A small autoregressive pixel model, trained from scratch: norm layernorm.
Rows from block 7, named by matrix and row number. Rows with one number belong to one attention dimension. Each number is 128 + 32 x the weight over the matrix's rms, rounded and kept within 0 to 255. All counts start at 0. Numbers have three digits each.
# v: attention query, key and value (stacked) (model.blocks.7.attn.qkv.weight, 1152x384, the v third), inputs 288-383
# proj: attention output (model.blocks.7.attn.proj.weight, 384x384, transposed), outputs 288-383
v.123:094207122102133059118166104209140124116149148156148095125155172151158064035127148121104113079110081121106114161070078184131143172118141166093067140027166174125081082092088121133161125080102150106179149101170078201123133137182123110126137206109149128215145130118157189117168110136101132119
proj.123:185111124140100188168133171090074127148152185107075084136135155096120174137134120162178146149184146076137122141238114116134144128103138093170145165167145109175100148141149157090079139170140121147120198163140118099112151140163132095118066087147104143127117169079107108148115108097144074126
v.124:185109058148112146086136090147081137071054100074079122136159117059137111169110149154095098171071100191102158174096157147132142206164149140130156134128130131112156132128156113075121183094078079153144141064005112053129104058091142135146148149142111143128129127168065182159105093164129126071
proj.124:159122145173144101136131131132168092154160089157197108203126108128102111103130161141138175110158060073085115106112134120159057107113089129120141120078145155086083058034088140095124073125112151116133115156086131163093147101149198092081124146083168121121126116099124132129125161079101123181
v.125:130100115102135066144139079166136128079155132164103085150132184130136102045168094085112072091144097148106176183086152106110140172146132166087111152052170129115132108089102101154213170119067137147176143082108090140141129128110116153133158186116138107195136161153121108161190091154140127122
proj.125:105157137100138152141168132128066106163108147106078098124144137080097137104149156175146174151108143125130127145204117172145115132106113058161107071112094101162110130117118114069076092143125161112103129187108169130097144123147172083114100121087108148117127134086077182120135103086136073121
v.126:141125083119115057089107083164124143122126078120124094121107105088101105074128120111125096100137147127138145117100109129133099127099136145093125113093163138131156050111152088137129189126080106126198134083065123130145141104084125147154145157114118124165134189098115082127126149152119113112
proj.126:098116139137173158135147139108113097105149123097135111152115152077079149135201204148138138126161165103111157101151100170141125134182157138160094124096097121203074134099108113131147090141149156137106094147111115105106070175112169075182129120091152099122150141121110183085134134124057110118
v.127:148184164183107120166135160176117082077129158136121164123175119152147117107110151188139176150150096112112119171084126143084148170086126118130106124075145111159109166110121083138142132146115111130106138135133131130112146158144140114178117155161123119126118118096076147112106109095118123137
proj.127:177111145102129144144135141109092101162164141124110102119101128145052126150113103132110115143121096083170141122174114119139090103117172152122157101161120154123162075116126130099104120121168136138141141171171156138156173109167116145033136130103110149131098123142135129153095097134177133178
v.128:028136117105068136194132124111158133158204109141165076145155121136112145143181128143123134145150199060123074064163169149166086107109089089120135128208110144160107130084140123148190062149162135091097178198162148105136139135190136102121167096145140150149103213088161163074114114120119111166
proj.128:165132162168146095147067125132102173083066155102179175092124109142123119111086114141100112123148144111106144179088069140098185109113154196112123175127125125121155163149135138163075135126094100137146113143131110130165127139110066144182086144114065122150118126130135118113131194142141176132
v.129:147178124176137113107166141173122139153089165137128160091139120153166098099122157142138150144138099156116102166134114151147171145117109158125123128076164163130085117066125123138100134121102150117127126097114109152124118132154124080146133151139148117130162119055130159098130117096098093101
proj.129:128104125148077162146113161098126097139160125135154089104115148091126157167120096101140085135121103111128166136150113113122077097112154129121137136182169144147151080159116122125109144141160097138108200145112172106142153103167144129060119125159135117127103118175123121141111144136128152173
v.130:130123104146164172164100143094119068107131048108085063104112161121133112112119145078144128135127118138118196148143075140113113090152135115137119126094106081118182123232095065143147180125108100178147089110087141072139114150090122157111136137123088123108147130192103098139091085170131132141
proj.130:135106125073114118123200124154130175161120148183097136153098111150090133125127129153111166081087172152128095140168150115128112192132124136138157087119165185102091110094145133091126148103142151110093074133112200144116107126155146122156141117105210118122126156135142116078145121109146098089
v.131:066148162129108148143135127115150140079151142116209072193062102112111109091165128126079074080115098127124133143082121163135134111096130171144103100095131183083089088050126098146161098110113112119149119152063149139125168087115156127100151138138170107137117206143099184048079122125117106181
proj.131:154121120175101152155150103147078160082138138116114147167164129115108112166096143147115165126149159128057113116150135141137099139103082139159153150136128126196111129115149117170112138133046140184137188109095112082115097123158132135159034123162064124142182156152079114146158107121111134131
v.132:106124125091128056120209042169147134133145139167143076115138176124124083058168099123098118055131083123109100122078125153169147131133141161093104100056178135137096084088074144177167133058112179139201163126126103170120114108148112119154175194105138143216161173096171162087184131130133118133
proj.132:112123131105108177165108162107097097084125169095105119127125136077140186107153166144175128197152175100114173170194096141144161107080071087168120162136153057213142167140164103130066109194128130139129167147138144135077098163158159067189078101106113105143099187087119126150110098096096071088
v.133:118140176142120204082095170073169131151096089088168160125120051128098154172107141133147144162109149137129072083174062159168109097140099119117167093183130136127123138134163152071055119133154141129078087124119156084122129118125130114067125054123135122088114134120137134144102143133123125121
proj.133:136085093135146103127088101141178172106140070136192152147141118166199105165096122082130106100148130154108150109045152097102120140146133182100119172136158184080126117137106130177194131131089130113137168062149092141129113117090074143177144144187151086125166074177147123091139167154105164111
v.134:125202081169089111117131133196145114134113089103116124115152114143159087076118178124123111121095098155106102155095079192157137158127115148071117140048184166131111108119146102065117153104101134118130138068104110154130109108160130131111140156121128100163117139110127176140150115139080124090
proj.134:175088117176147156140122136090126127170169133145149067134123151117114155173131150144162138092178143085137140097191106111136087132128178165155145167165141175127079093122119160105104133134142123104120154146117099105126156139139127080102077104130152118127132129127139131105113155109093093145
v.135:137066114054177064137141079107112142119187159170129094170120184122126139133146063114092091081144140088135157118104201059101115123135152131148105140162081146118144117106099140173186112121138114109178149172171094151140153136125115146155120152106130150169151135148141087125131134156187166158
proj.135:089191143095102118122149144155087119134082175114065153137156142110119125049156148163117148162107134130128100161136121184146208119119070078147118106081091044168124195131162114126100097122113122150124111143107127139083085172133147118166141136084083146136129159062090138172148086118149087103
v.136:065123103140051161209109128125186095113236028141131048168175170156140116089194127098131097113157107100095160105126154184159097131130103128101132109115140134129135107127122102146227169146117099159113161160089154090183105123106152152113188153167149109149114201138099158107151066141120134171
proj.136:186125156107141112106132106127073190163070173140102126104125107119057127095103133207130159130105184104112118184156080118123124122067148151141140116123124144131138126101140121127052135109065138116106046162096164135107161151152099113170064133076147120130097139127143133104136147099135111086
v.137:120100147088157105079158083111148152121097200141156110106153102082137112128148096071097128141177166191099088160141117117150163192210111160111160110127145122128104122035125117112125088102129225132137109054163078060076117128166125051104148086128180138166134195076169172136128115135149129103
proj.137:094132110132098142146068134128151120058122082076197172160110122114198116134103099089134121108155108123096142146089130147095100094095110086111088163132165151173132120192136117115140070181117108150118243129126148150130131069158147138150122146168055128127162103177110123143132128142116138198
v.138:123128117109099130157090100138187108199165107167122111149159183186170125080130119144092107116132095111112070105190156150167160122179110135066173152159116186080094126066164175093182134134119143099119159160193112181200079112172112157078138104080134122192144141104203104114202132143146159115
proj.138:130117107144133115116111121140073197189073173141143106101138173102115121115073150139178102150162175125161160157138109114167175100108124131133112114137119039116157152206109188135051155126112116103116122145131078098068167174067112083140060137146099140121141111123124130166147173142132075063
v.139:080132131165125228208103124103184060066176106113161077179113134158144120138151129073129147127137118146095159162111117181140113110134103125142124102120120086161103158161134107123184122146171145174092104113173177057083146148135131141118174115177139113131103220175132182118071071127122144183
proj.139:211139148094123109109109120136108168140126152125139174103112058187106116153091078196118173094131168102110105175153129121124093147071149158142147130149131221083164111103142113108084109121039119124144146133093145152196110122185149139145049149099130153135143112130105093112132128108157131149
v.140:129093100081151119155137110121099113138167162124090128138199168157141121187141133119089106163161158139155151135161218103117163197180178099149137166177065108125128197105101152117190101141143152116113146138192084081146070168144124093177107124123135162144146126121137152152140112130158133120
proj.140:156145143126105104103122133125145129147080144140184164132116105141118121092104084151124131137130096119145090167082109130131170076115124114107122068089120110117139101175129127085072098130138108157133102178126134172109196116150131165091146123090084179123081115122137119187144157122181142121
v.141:114204155108157088098158149155096156144115196132180142143111123142132089108098168169097114109105100107145109132095138144119159158075160142155091136087106210089095106070112118123118097115124125078148119145153092208148163128164128085147084154108162131141152105104118158079093139115105090121
proj.141:146114110184079188131138151123119116120183126099109118143155159116120142174131128130145105136158121109119094095154118136151141114132123135137157143169130087201100122170139138147126143132131106179115210134133100084104124128159122146100108094177063148135129166134100118172138112129137138146
v.142:118204159157130167112128168136112115153087168111132172101133111133128117154081184191143178174118133133149084125166109173129158148119132082138132119144105138111108175134131158090066093134154137110092110139171125136118122144157123100128090103130118153100139093079128163110076145101089104099
proj.142:166094110157103139122083147113164133126146097138188143141130132157156128188104093064142073122156074126138125106103124076116107112129162172103154147187176141096154082151122161156152138121145096136149177116157102125166137106133080176070142116192125125130147105170161077134104154148152182163
v.143:119132072114114179123054151110165109133190045113173145135114091172148158142139140064166106170139148126121130071144132183142093100118109107132133130138109139128168157152168078143126110194156091163074116140171165117148166147151149180103149119155164121089115126119101128157083126118128148143
proj.143:142129153141103100089121115133112193184106123121091144095151105165075109132104078191113166105107190122141128106100116120103104132096166165121132096146090148098134128170161164116130177085112139093127089098080129099195112153058072140125132148120099122116125118149137112104157149142149170148
v.144:144137134144070147129128141142182118112056115155140125095179095076136160109171138039126145178136141143119206154120152132141128093144129152100123139098177086129107112103088174125114163125139104100160166125098174129124099131141095142130195132139139128149224132112103204094179158167102068079
proj.144:112114128167203087144130118129117152120197139074109118102160164141124143109104167123129160095144147108102127073135111110146083104102120109121120157120130186118094112117166130103149138085098105131136159161122094147169147103093136096131066118085149115121122127076151112132154116141073156139
v.145:206174183110119160085153216164118130085144142139096164126096167122116210125088106133172073223120124109127088099140146110125098142069138111099094137135138174159157160140113119115048164180111145210017082074164165128115064135155160182139116089097085149094100178192073127140095156108121083128
proj.145:122136134146166083142133121122137082117172191077154095106121053149212137067107085155107121143173120109060168088098091089082203151140147158106122252123062118151073131125191090122123086096149135079176163113080106174216161183116138132128111117132061130106085119117204114101164152175118159181
v.146:136124111078195143140140081115075163057152139098146127167096162157131094144159128164133163078090104151079053122085099119123096124108106119158174094177094148145203113199128068075143133160153144138116122117190155100122136125155121167123094119143127128125074143164188097139058116125131251189
proj.146:120131094116089147103103132132137105160087146210139108173102125130140122161140141091099074177152089109190142185103154171159140142171156116127124118103141044150156135129119171176107077133155176075160177108110146134073114181093131142083195157137131179120110097123126131134102098093154096146
v.147:139120111205167122142126126133152132160147145102120172122100108201118097109096119163141074173153119093113111119199125117087179150131139106107129136111164079129092171070117210170129132168138091118081139129081083126136181065095205135116176155077093131132150128143126114141125172126128050067
proj.147:123124135097103157126141144159085118085186148081109110116139098081130134096095130141176115112145100167071118138110130123114129147175096143138121104141136156118164191152122081124171112133085076141136145154140089126168138102174111141181078111186125122136129115126103179142121132151125131178
v.148:110100137112178167124143141052136138141114123113115111143153121155097155118138135091169143144078146162145053072156112090082084110114106122220152165185104095156131109142243135059050120142207174107067139130128177103187142122084149154118111081125122094060072097182139097149126152161113134124
proj.148:078169148100125087072166167165131073162104121141177181134139159153102112065142232154107094150090155143163119141105097242148177144107117117103116072073073077144175197084107092151150066128143118143136075117115144184093092135186114163136172161044110141124163137135112165150160109119075087093
v.149:128123034142073057151052068131119090127109085135076162133145122136104059171093151110106109174171162166192121164120142107103170158109116121116132136083164065074110124132134133151148087099085128084158136097108098148131131187110051118105176179136148107118138049105146146137184086108136072097
proj.149:119107134108186145106125111138120142166120091148147120144090126097106118161153150091117152082116112147146110107162177120105127175182163135164090084159138214103112105086089167151198192138152108137096050120183115078121144078160160087166122116136165120138152151170104128095068148144121114067
v.150:111140143126200170138142140096092123117155125092098136131127144186094112135145149115151131136079144163148059086166124094102110119124115077209160157185090120144159126145194101075084088151197157146065128139133147100178155140105132164108100108150107118089045090135145079148073126113136157130
proj.150:111141092109077119094167113151111074164112144187148138128115144112126123116127163137119100187122113167140134151093141190146205176174121110106134045078091045148165179095094122184140113127125149146142108093149134149075088106197146160125141138126133163125110119159111155136151125117137094109
v.151:159116099055087119105169162154116156117144131137106097143069163127151163138110125193116162090119055106085147077105140127169143148088125133129133089142118185159131154125115134176110110083119157163144109159151097133180102111126163070146117122107116153138115154079110132078124080161138099179
proj.151:104155139204094150158089144097121133116084139131145133139047119082115114153110035088099104099113125062143105174129085117105176112134144152130140184127178134132121042186109150113137180117146151142100150120133168109108132138184079137106105100109148126129084145124145088164137130105145205137
v.152:087142209168155139198108175172177049117033102119123114101172135070143129099176135053091131085181177062140224174144119145149111099178113100078127184093166069124098114109111143094156111103190100104189189143128101123140128170116118120100157089147158152174161079088128141093122140160144154129
proj.152:150131142093159143139175114127125145107190156159074101092153119125124127151144177158169204104127137117135143064171127143175126119132163089154137156121077165093057149087116112134161157122084139158117117165172123113109128114084198088134036097120127149123081142098136158127144090066112102129
v.153:109120049119141121146150123093120093149124134098122119103171108204126132107116143083175164161086173190122117106176131132111154160167119119146130133110168093156141111113144127096131124160137143077096145134096152114113153087063096138132100169130147101157151121174161131114157137190096112110
proj.153:126105145115160114107118131122143158150148113146172159121199178089102139113114135139162106098101076139115083120117123155137090156126112126100120057139150165112197156109104119217163129108083077161169111119155100188151120091166102168149114132131144127110139138146070118217130126158082144119
v.154:146151083148090159091102083109134152133156080107138180118136114110089082164155140068149115202070141220168108114153147089113133130111161121153165158127102137113145122138142141147080111167122129180068064120104156131139121191146077173091163148167090109071106090108105139159118142083120101078
proj.154:090110090137170094111139123159118122175114129120122108152147159133151137141095171124081123186111119161132119112126184122092169158134090101122109120119122152136087139059156144116147131120102132113125114111157090132100142068113163076162090138133177119133111115145149130109113143158118108097
v.155:116145119130098105091135149137091152209192158108175111145098107159134149144108117202128082123134113127167128136129142157166153174138200137112095121091076242108079167068130141192167099125042143174075072119082084152103098078142149073147100153126125112115089186115057132109122117071156049153
proj.155:177124130131076139150085141111167145115062105113110177119140120118144141132069024185141139156112145145083105142132122075074124128116062138135162126193161112105160101189173137107026127155107108135108122087095141117135170154143057165133136114184107100130155154147140092114124178167170121087
v.156:138119132136100134139116123147163076115067073124087128134141109072122088144135144108099120116189111092098176132130142090117133117134149098128136132130161063110103122145126150148073120043174139119203085142147102151193096186101155070122161089104122151137135090117096140091135087175139101117
proj.156:112155111155148155151155118141110131075117148164140121170098149136109116174113155078099157107130132071150138100165139155149190146149143131165117217088078180138036088059109124093189177143144119164058137161173125089105109107179119088127069121090143140114120130128143167121115137056146126102
v.157:093086190120199187150138133086177112102098124132109114138156129145133191098139120061188138106126145082071146127140136139111091059154066165151127146184144073189135096208186121059114182133202130121158174130166175101152138145131155155141104060124150145138131089179174102152147136218109174136
proj.157:111155173140101118092194168117077147146127138135161106136137156143111118087145184149128122133107181144165118120110057200179148125058135107126142088106062103186158191101100091143135063107139103140142128191070143152124095145138133131106135158077086150111159114127095171135140071103090138160
v.158:187116103172102083106106093112144187191191125185117196142110154161095107125092117199120151103061101137173117129144113145094126140101118160149142103122117128105107120087128151143161148161103076099085211146076149110105230083173161206115146166117131120092140094055160110181166140078123120068
proj.158:117117122147058138126122132130091069151160078128138115128117083072153144080141095106143115101115135175114113177134121113081112083106113128112112036152231123128232166181099169135176094143134151102147097114154124131120151122149104143162151143153131097145135143121102124108120126174122121190
v.159:106110154097214178144157158076124124110135147113088116133133147152117171121143118084200148149097138128105062091142139108094108113131080121193140141179144106172141108186148147058069141154203158125084144111155172097173134114100158164136095081116119155100080100197162103150104143193107149134
proj.159:099162151104106106077160149132105128160136137119169125124124107124131122098133162143113094156099160123128125129070074204147175143106148140094096088085074096165165155132119063175145075083121108117157109142087157179125083143166114152105147144083114153131139091142113151114163081135071133155
v.160:097128072115142110170150128168048133074161143109129094112055161138139111186119139143151119104159124139136133132095129144153151155132134100105099121087106190121131177140031129169171113121067131164172114095133056125109130087107102072175086169150110133186135136132118141109075112096160127206
proj.160:129102156111098134104068129112147210119039158152100129102108137080113154195123023119154099150122108133149129142111107069141101161152134158134122124163155086112167104169103156158065175075121140121114131099137138083109097123118133133118159121172158145149144133172130112114095102149204145135
v.161:151142154048075100189122126145103045074045140110085080123166164139164131118097136115074141168140178117091096112089186133149123116136101086098124125123234074116168141153181070078070122090143170061130121169175120107119074156120064124156104109093205132150141135160147142091118091198148136148
proj.161:124152111091189136140128108121163144116201176165163148133091085151138099132169157099113146087195049102134121114181131160183149162156199161144120141104059163152041063111114128186174184123160144175146122152141109139193106169118162107123099100102078145127102154104169119169135139075106158065
v.162:112170131145041104100115148119126119212161145118142118143174118110125117137119119196087106133115104125181083132140125157150128193110174127144129114121099177075113135062158153158101087123087128145055077132089106149105133131136125100111126155118112133066101180079072120129079133044147083102
proj.162:142148097131121117161110116145186135109121098096111164128134085150161127113095117151150172130142130137055102100128192097086112110137092130129127122138146139088099118146154099091118123175076132150110087110147128128109152099128135137149097129152153116149161115160152123131159174137128094084
v.163:161101187146182098146116049167131115165145166131148144180113131171132070113134127173075104071164089054097118170083136151093134111139122147114097091114140116101099134114130142127215144130131112070160169151164071105126142085189173115139152129086188123128140137110152095166119075138152117113
proj.163:175145105080032175146143136140108090100150142135095122132076048092143122114143130113116120108172139167151151150151125158141108147142161147161146058129175091147172143167104152123084120152166159122149175176097162088112107187115083130158175112177098141139128158095094180051127138091172101163
v.164:093081197123178188115149147100182135182126143128143094135164133130147209078116099108166153092099129062072150114152166148153116082175088156173118157159128162166117094139210124111132162158155143143139108165136143124129134125138214107131081067105168167114134129165116123138132136221112154120
proj.164:137155149126046134107163179108110144139093125120119138137190114157147128106136148163138134189100188165131101130102085165166155083016091102125154108121086064174149176124146080136079074124119107147116139173075156135115057153113101130132114139098104123121148124133112139143161103106102122158
v.165:159140144170085131082127160092201116170176101118144162140130107146127165098077111170172119137178111073119134126169115105139127134115162141141099135156127127127135108166196129157084158118142134167133065133151159160121143205148181125114119104139098138082087178120080088143139150101116110116
proj.165:128130124181125137131121125112083115143106081118134141168132147143121107118118097152109151117097165120117107119144132138057179112088081143136144184159088166154101130083149112062162116188139110123099100115138150146145128098169114132096088141104124115121154135155121121186149175139154123122
v.166:086119154129175131147135223136108129094067165167184088090141089104135211092157114076134125139137201147166173115129080155129107097178104110091082147103101141152097141082098126064153149130101116091136186106089118128123112052093093158156103098144118108193145167162154158081166195152110119160
proj.166:139120196092165091121114136109182143142179143083118133072149119171121137080124138182186160077131129118117178109141068118141047088094117117108144138142112144074165146175148138097083118108119112126146109096103113159194139179094139170112188142092077101118138155089174090142151103128092132128
v.167:148163166128201108112079209145078174114132119160163181126060126161114190115149132120109088139107171158192122134107069137152122086123143118087129109128066136139135136118145086055163116148136110145068194118113186110150110132168095236088131077170121096130060134095209085125165120099138141111
proj.167:134117125134128126123139099126110074164201150151152088106050117131162119071098116150128109121165119116115161181132099119079132102162136114127171121155132119111175119216166179118119085128128139099149126097074095140176196210166148154071146120136107139108040145096141066115147155145105135105
v.168:150106119143060156113198102123202140093142103160128112144142150067123134119144128167158172042160073050083219128116143147143096134110105152149115131146098162121101092159066161172118182078122103164255088147151114135124152145152179067146137125123106172155180149065065172101127113132118151194
proj.168:130133170211082131151088135113086170140034132116106121137133178132102122163118089091127129118137194114170104088142083088150161062074118127130114210130180112140101104092107157057096141146145183097084170145173180100080089107146113105128073144093141122157167171130152140174115130113192117156
v.169:156127185152103113100105135172166124182076134148175140113160098059135127121155115116052101119149136104179178146121114123121136121155160122076121151073123161094058147033116148171163118116092116109120130138104082161109095116151137113118196114114141120104134121103067162122171142100147062107
proj.169:161146143067150141164138130138158096080162139106071126097127097158142143111135143174143200129130141115110181111166133107116097117106126099147137182149124173078083134140163149070100143149130123134101118129131136107167153145062131108171108091135107089120101154077187139076127131115135126118
v.170:069128124147127069161090115107110065149112123141116148144176094141102087147153135143096132149168162164218092129136082076099153183160126083147129115088107097095115141073165156142179062139123168075125129107077067139127123162070043107104159154152077095087046101121134122146135121073147061113
proj.170:140143131040166152093127128124170123123083071143128169132099098109092117155141183135143156088088105114137160142169166165099068192183126121140117085147145204069155122108086136120154179164109089153096045085189186117126121065157119133146151131130213124142167129180126156084123126123115085039
v.171:113071153101206201137152135064151125127122121123103109139144139138118168134161121066189152135106125120112090082138127080086099085125084132199169146198124084173125103174181164068067149132214165117119148124155165098199143125099168143127126046128130152072088067183156113144119126216115145137
proj.171:077191160106078106068179183141088116167101142129158136143128140115104122083146205133096079156082189118175119139092058239164197150084141119121085096063064080182158165116102077151138064088143112142114111164081165147094059134169119130130147150051123153122143123135091165115150072121075120160
v.172:168149108136158180110124107133116196076186133088169156132080093132120113152112114099172123170122102144055100113132116126093115105104173133118138110153136098154168139180071075095105182177142125162086123077165192105116126076150158213138115147125103096109159150234130107164107156088120187132
proj.172:090090124154171113137139139146107128103163166136145096127147196117134150099124102121110090135131103121117154135090134139113113143123085110112114173123094100176162186129176134151132074113133096058183198108063088164129181191091114153095177139144087133134131094101104141147101105158164142194
v.173:150104197143200155148153108146172075131104125126103161143117118138111113105176124114112096106177102061095119111124108102061143108137112113122113138159150059142091120144125170095126134112234137082164142136181100120180127134131187136128160092098111128121094100167136088133141094187146124142
proj.173:119152133120098155140166147141083082107156176136115118130072111110104112118124146105107123087141167103182172122130088184153165189146163139149116127078080132141144136118113119100172136131157139142120150155143164112126102139169096128130118103106093155121107128123105188119135130094167130152
v.174:150122100100122129129124151122130173051072083137169111126125098089131148134161139091098169113127122187105208124092105080137099081140137121115153123102115135149155130145127078125141153098116141149172130115127155144146068159138060134141160091166141091140110106125135152101186117119122166157
proj.174:104112154165184118132117137116150104130112139160144108149117213137109131147125148125104151129105123066177138165167112139150113113109120092138135212141111156121114107097117200116141140143177133112098144111128121126126164138121130123080156136098128115113104179089152115155103119096116132081
v.175:077101074132119087117122092069132117191107142127218085141180074165112141065203144126112104097120181207180122154132072162120161119190113166131131142137073127125064078083164179087187117125150100051169110171104144139116138129109054130112157123168113111191111185128189161090191170195100125157
proj.175:153110145125155109125082134114146150188095098070126174135152149178069111138098178154160150092119136135133106131151108137137041084106124107114146027132177186042192107136131160049079097152071146153121091128141092141134131129139131123123146146071135120120181131114089071187147136128112105045
v.176:155126210196148130138132170166168123192126141151117144106130105151133174074079108111119093155142163062151195130169148154129146087149155140097081137119154090109083134102143162134149172103140077116126197154077147121122158102127204153121138103111174149141197132102108134139191138162119046038
proj.176:170131139141084136152189129141069070093214127080122138088137111122146130071166104167156169093157141170050097133142103103104125085083128122125161095141131130143116165169142096119152124134117122153130143182089088156195123134164091149136088110141067100133116144108120128088183139135120155167
v.177:153107125115072166113189059153127138112170135127088123131169166095108073149095115138132162144065070134111110093108185114112114168095094120156147104115136162114142145085087145167105143158131162147100106149139118102117132061128191100141107178069120125088178110145059161175062122129120114125
proj.177:129145107097120094148096140150158153096066150132114132129152091111156152139157147084102111131134103157112150123110149107165152154133136140109084124100170075166135132133136131154114148063119138113155168122131172127112086112091066127203136116142157089139123092149172166095134100128112164210
v.178:104160166165127128151064154107154119148102115108171168124182086149136124110164133054106121158118188157162101151156094140130109092168133132117160138126137100131159116117182082077148117167164108125060146133117158128118130167134053213085145115197147096091084113138151092155157161083127157088
proj.178:125111097102179131130161114136151093148194133173114108125153158135179131097136219179135165125125091140106144119134175170109097152132100076118146095127077169107138175095156130145149089164089098166146091130113097169123174124072196111118120142128136132102111110112112135149117123111080098088
v.179:090133146037165099128096160165046110115098185157072095101123219115165143147108123137109095129074164138187021108076141193155153153090064123119134143114136179123164144120141092079074056124084150116042133125154099108116111120141072147154058134074171162151102111098203103130067131133148155154
proj.179:121153113068113111130142124115206176168173139113145130109072000166179099123143127126138125179171128165098140122101140104169130134172201184122114048107133083110096090213102087186080129067151169122167086125080138113160083157091201118157142108135121153111089084184165069062142127128100148121
v.180:153164151147072092132070164111152137137149119142139117165145129116163171109096121202110167080134123078098161162136127157164108143123161147106140080123136129110157100137160081120163163114088092136141156137119168137089154144166133137103131114124141139129171185067124120101130135080111174098
proj.180:163114108172123150166125105104121099108172081140164136138154122143157128116130095129143140106159119095078100148164143109100077067112098112141162182168160134148096112158141132123139098206135130115120125140108124141132181161109151131086110147158125121139130154101138116197138142111114107129
v.181:161143145118118091119123174180099136127146122143145127130072134118147163132111121182102090079182116072148190162088116152166152133119176134045064129073119190129095163124074111167180138092053116155168120116117092151110085120158143090139103107133153135184125170090107141082155113107168116175
proj.181:154106155168103162147096108104139156104098147145110119116092120099140117137109000126147135112149150102136133144167080038098141095135135152148162190189137120119120080209142179100077171142168143116090146113094131080164173179136111133103126092165076116121096187129164070127107160146192152128
v.182:126179075152056076129105097196109140119137124120151131121119135105137055150121143158085113132144132157151169177112143168172152167122153127066119116061123163071139146101050121199172106124044093150163114116114104151061127134156066109133152214156128115170178158069095170122110127053135122132
proj.182:156076095155172125159080068137154163110123121133089120114134129130141147179114069100142158117169082132091132108152202031107086120177125122151126144176200157075100092117142182124101180133102148106130152096187078100129175098084151094142089124194157133143122120140148104141091153144182124106
v.183:161128103148147180093171095126151175074142123131167121101134094118099140127125119074175125131107148136067147122124155161095116061140120142134086189122154122154133106190109093115087207118134110145131103121144195104110142093160145177163083123146135096171199127196125139139156177153104176161
proj.183:079083164171142082118114145124113167136123162103125108113187207161119134088121121122130119147139155197165129101127097112168125105079111109098147110131098075160161186074172168108106096086177123076162183116110058157155116126095107131119150158100061124127150157116119106170122101147158139162
v.184:158085144152129141151152062130190094092089104168105134141153109101121111109148116107139157096181095064058211158101149113079124094144092158110111114122203035139113098175082164129158199099180116064255162131164130114126141144136173118153164107101146137161203093144134149146172115203110134115
proj.184:136129149151137154141148150116052146070143149116124097148141167109073124142150150055099133070117140116203154091167073161157103129092162128160107153112115192164134139093090137099183146106180129123100188198147146114147098118131078100123122127091118125131146153100109175114115088084142131199
v.185:194102083101043094065142086093171161144103117187169124139179096080104136107163120159093158133090093189154139103084099091082108142106120167139139106130108142116095091070109174151109150107101121067148101145104154158117114132130105137132201150097089100107144166112113189105198152139110091106
proj.185:133127146142195087146080141120165105135114091061123159144101113179105126120107157112113143099145135069139130134170115098112092098123131135117104175112196198074140088135133171037137132131151159092125105112175140156179143124139094122139145144075134080127128149086183081141142151142100139118
v.186:161132046129062084100130031131103148111124124128153121131157106111107043158147143113096118186101133233170132124083145108124133141114148116114132103084112135088136138085061135161157123136077132096158114121118132142086103116120059122126174212142113079138164139127103194131150129092119094126
proj.186:142100116115192101138085108151163139140104130116106159122135157148112133165128142104111123109155063139138144123139166087141083159171139140123112123133191165076116094099125196112107176098109135099147135088160091127143134109110119109169143125147157102140134121108166109114112148146132114085
v.187:124122150115104110173156087078174073110102102137176101185208154117116107099167135161080203038123138093104123150080094130135038109155062123156150083165114101104159061141171073050166140147172137048215149166181129089088169137126095124110120120130136114131129153121143124127086123152110255174
proj.187:186139124079131149137060121119166145159071106217148163142134121186119113151179189105157130092164101114190146129170145184188090099117165129122140119110177111111135144069112200123128100161135199128133092105202192137093110168092162124122158167090142139151142140097147156210137105045123054103
v.188:135137142186061117133109068176187109147118113134140137140156109087156083110105108157086130109189100063089213183115153162142153131138151158060124098107183100104123114122081123182199166121104082116205140150141106138056150132171155102135165159108164154161215158106087159140133118112125133102
proj.188:170107121136144183206137123113090165076167129113081121144176133135144143171139097102144186070144090134105130094174185069132057109106110117181115150161149183142077129116141141109142142166111126129124190178146102090129159112068118080151089130193098109148145127095114154126086130093175132183
v.189:105090182104189199136158175054167113140110130129113104142152138144126209107139120081190161126112137093103110084147116108108086088135079124199144144189119098173131104171228138059073153138222168128109130135149160112177135142103178142122091033125130153090089101176140096131122129206115151146
proj.189:103176164117104106082160185114102113156095140142168139140139136128114122088129201166113108164093186128153119127106063231166180121073119123115128119078053088179136173111130068137144072118122113138122106148087173178105066143156117135114135153046131147127139122134112158136159094107075127140
v.190:105115095149123152101142099054159136149127113132122137123187097147093138115145137065188149176079161185135102098160149105096097102142108137202117162168126099137134081139213147099072135151167150101110123143106190130155143137099126152119115122140128103093127099175126137156154148157085126096
proj.190:116128125139163071098164132141116126177106099088150161121179167159108113084133219144112116138115143177133112110119142183148140136081086127095123057109114121142151172062125110130133104110121091129161101137143106179127108090139113142148141169084138116133183109134119130148163134168084094093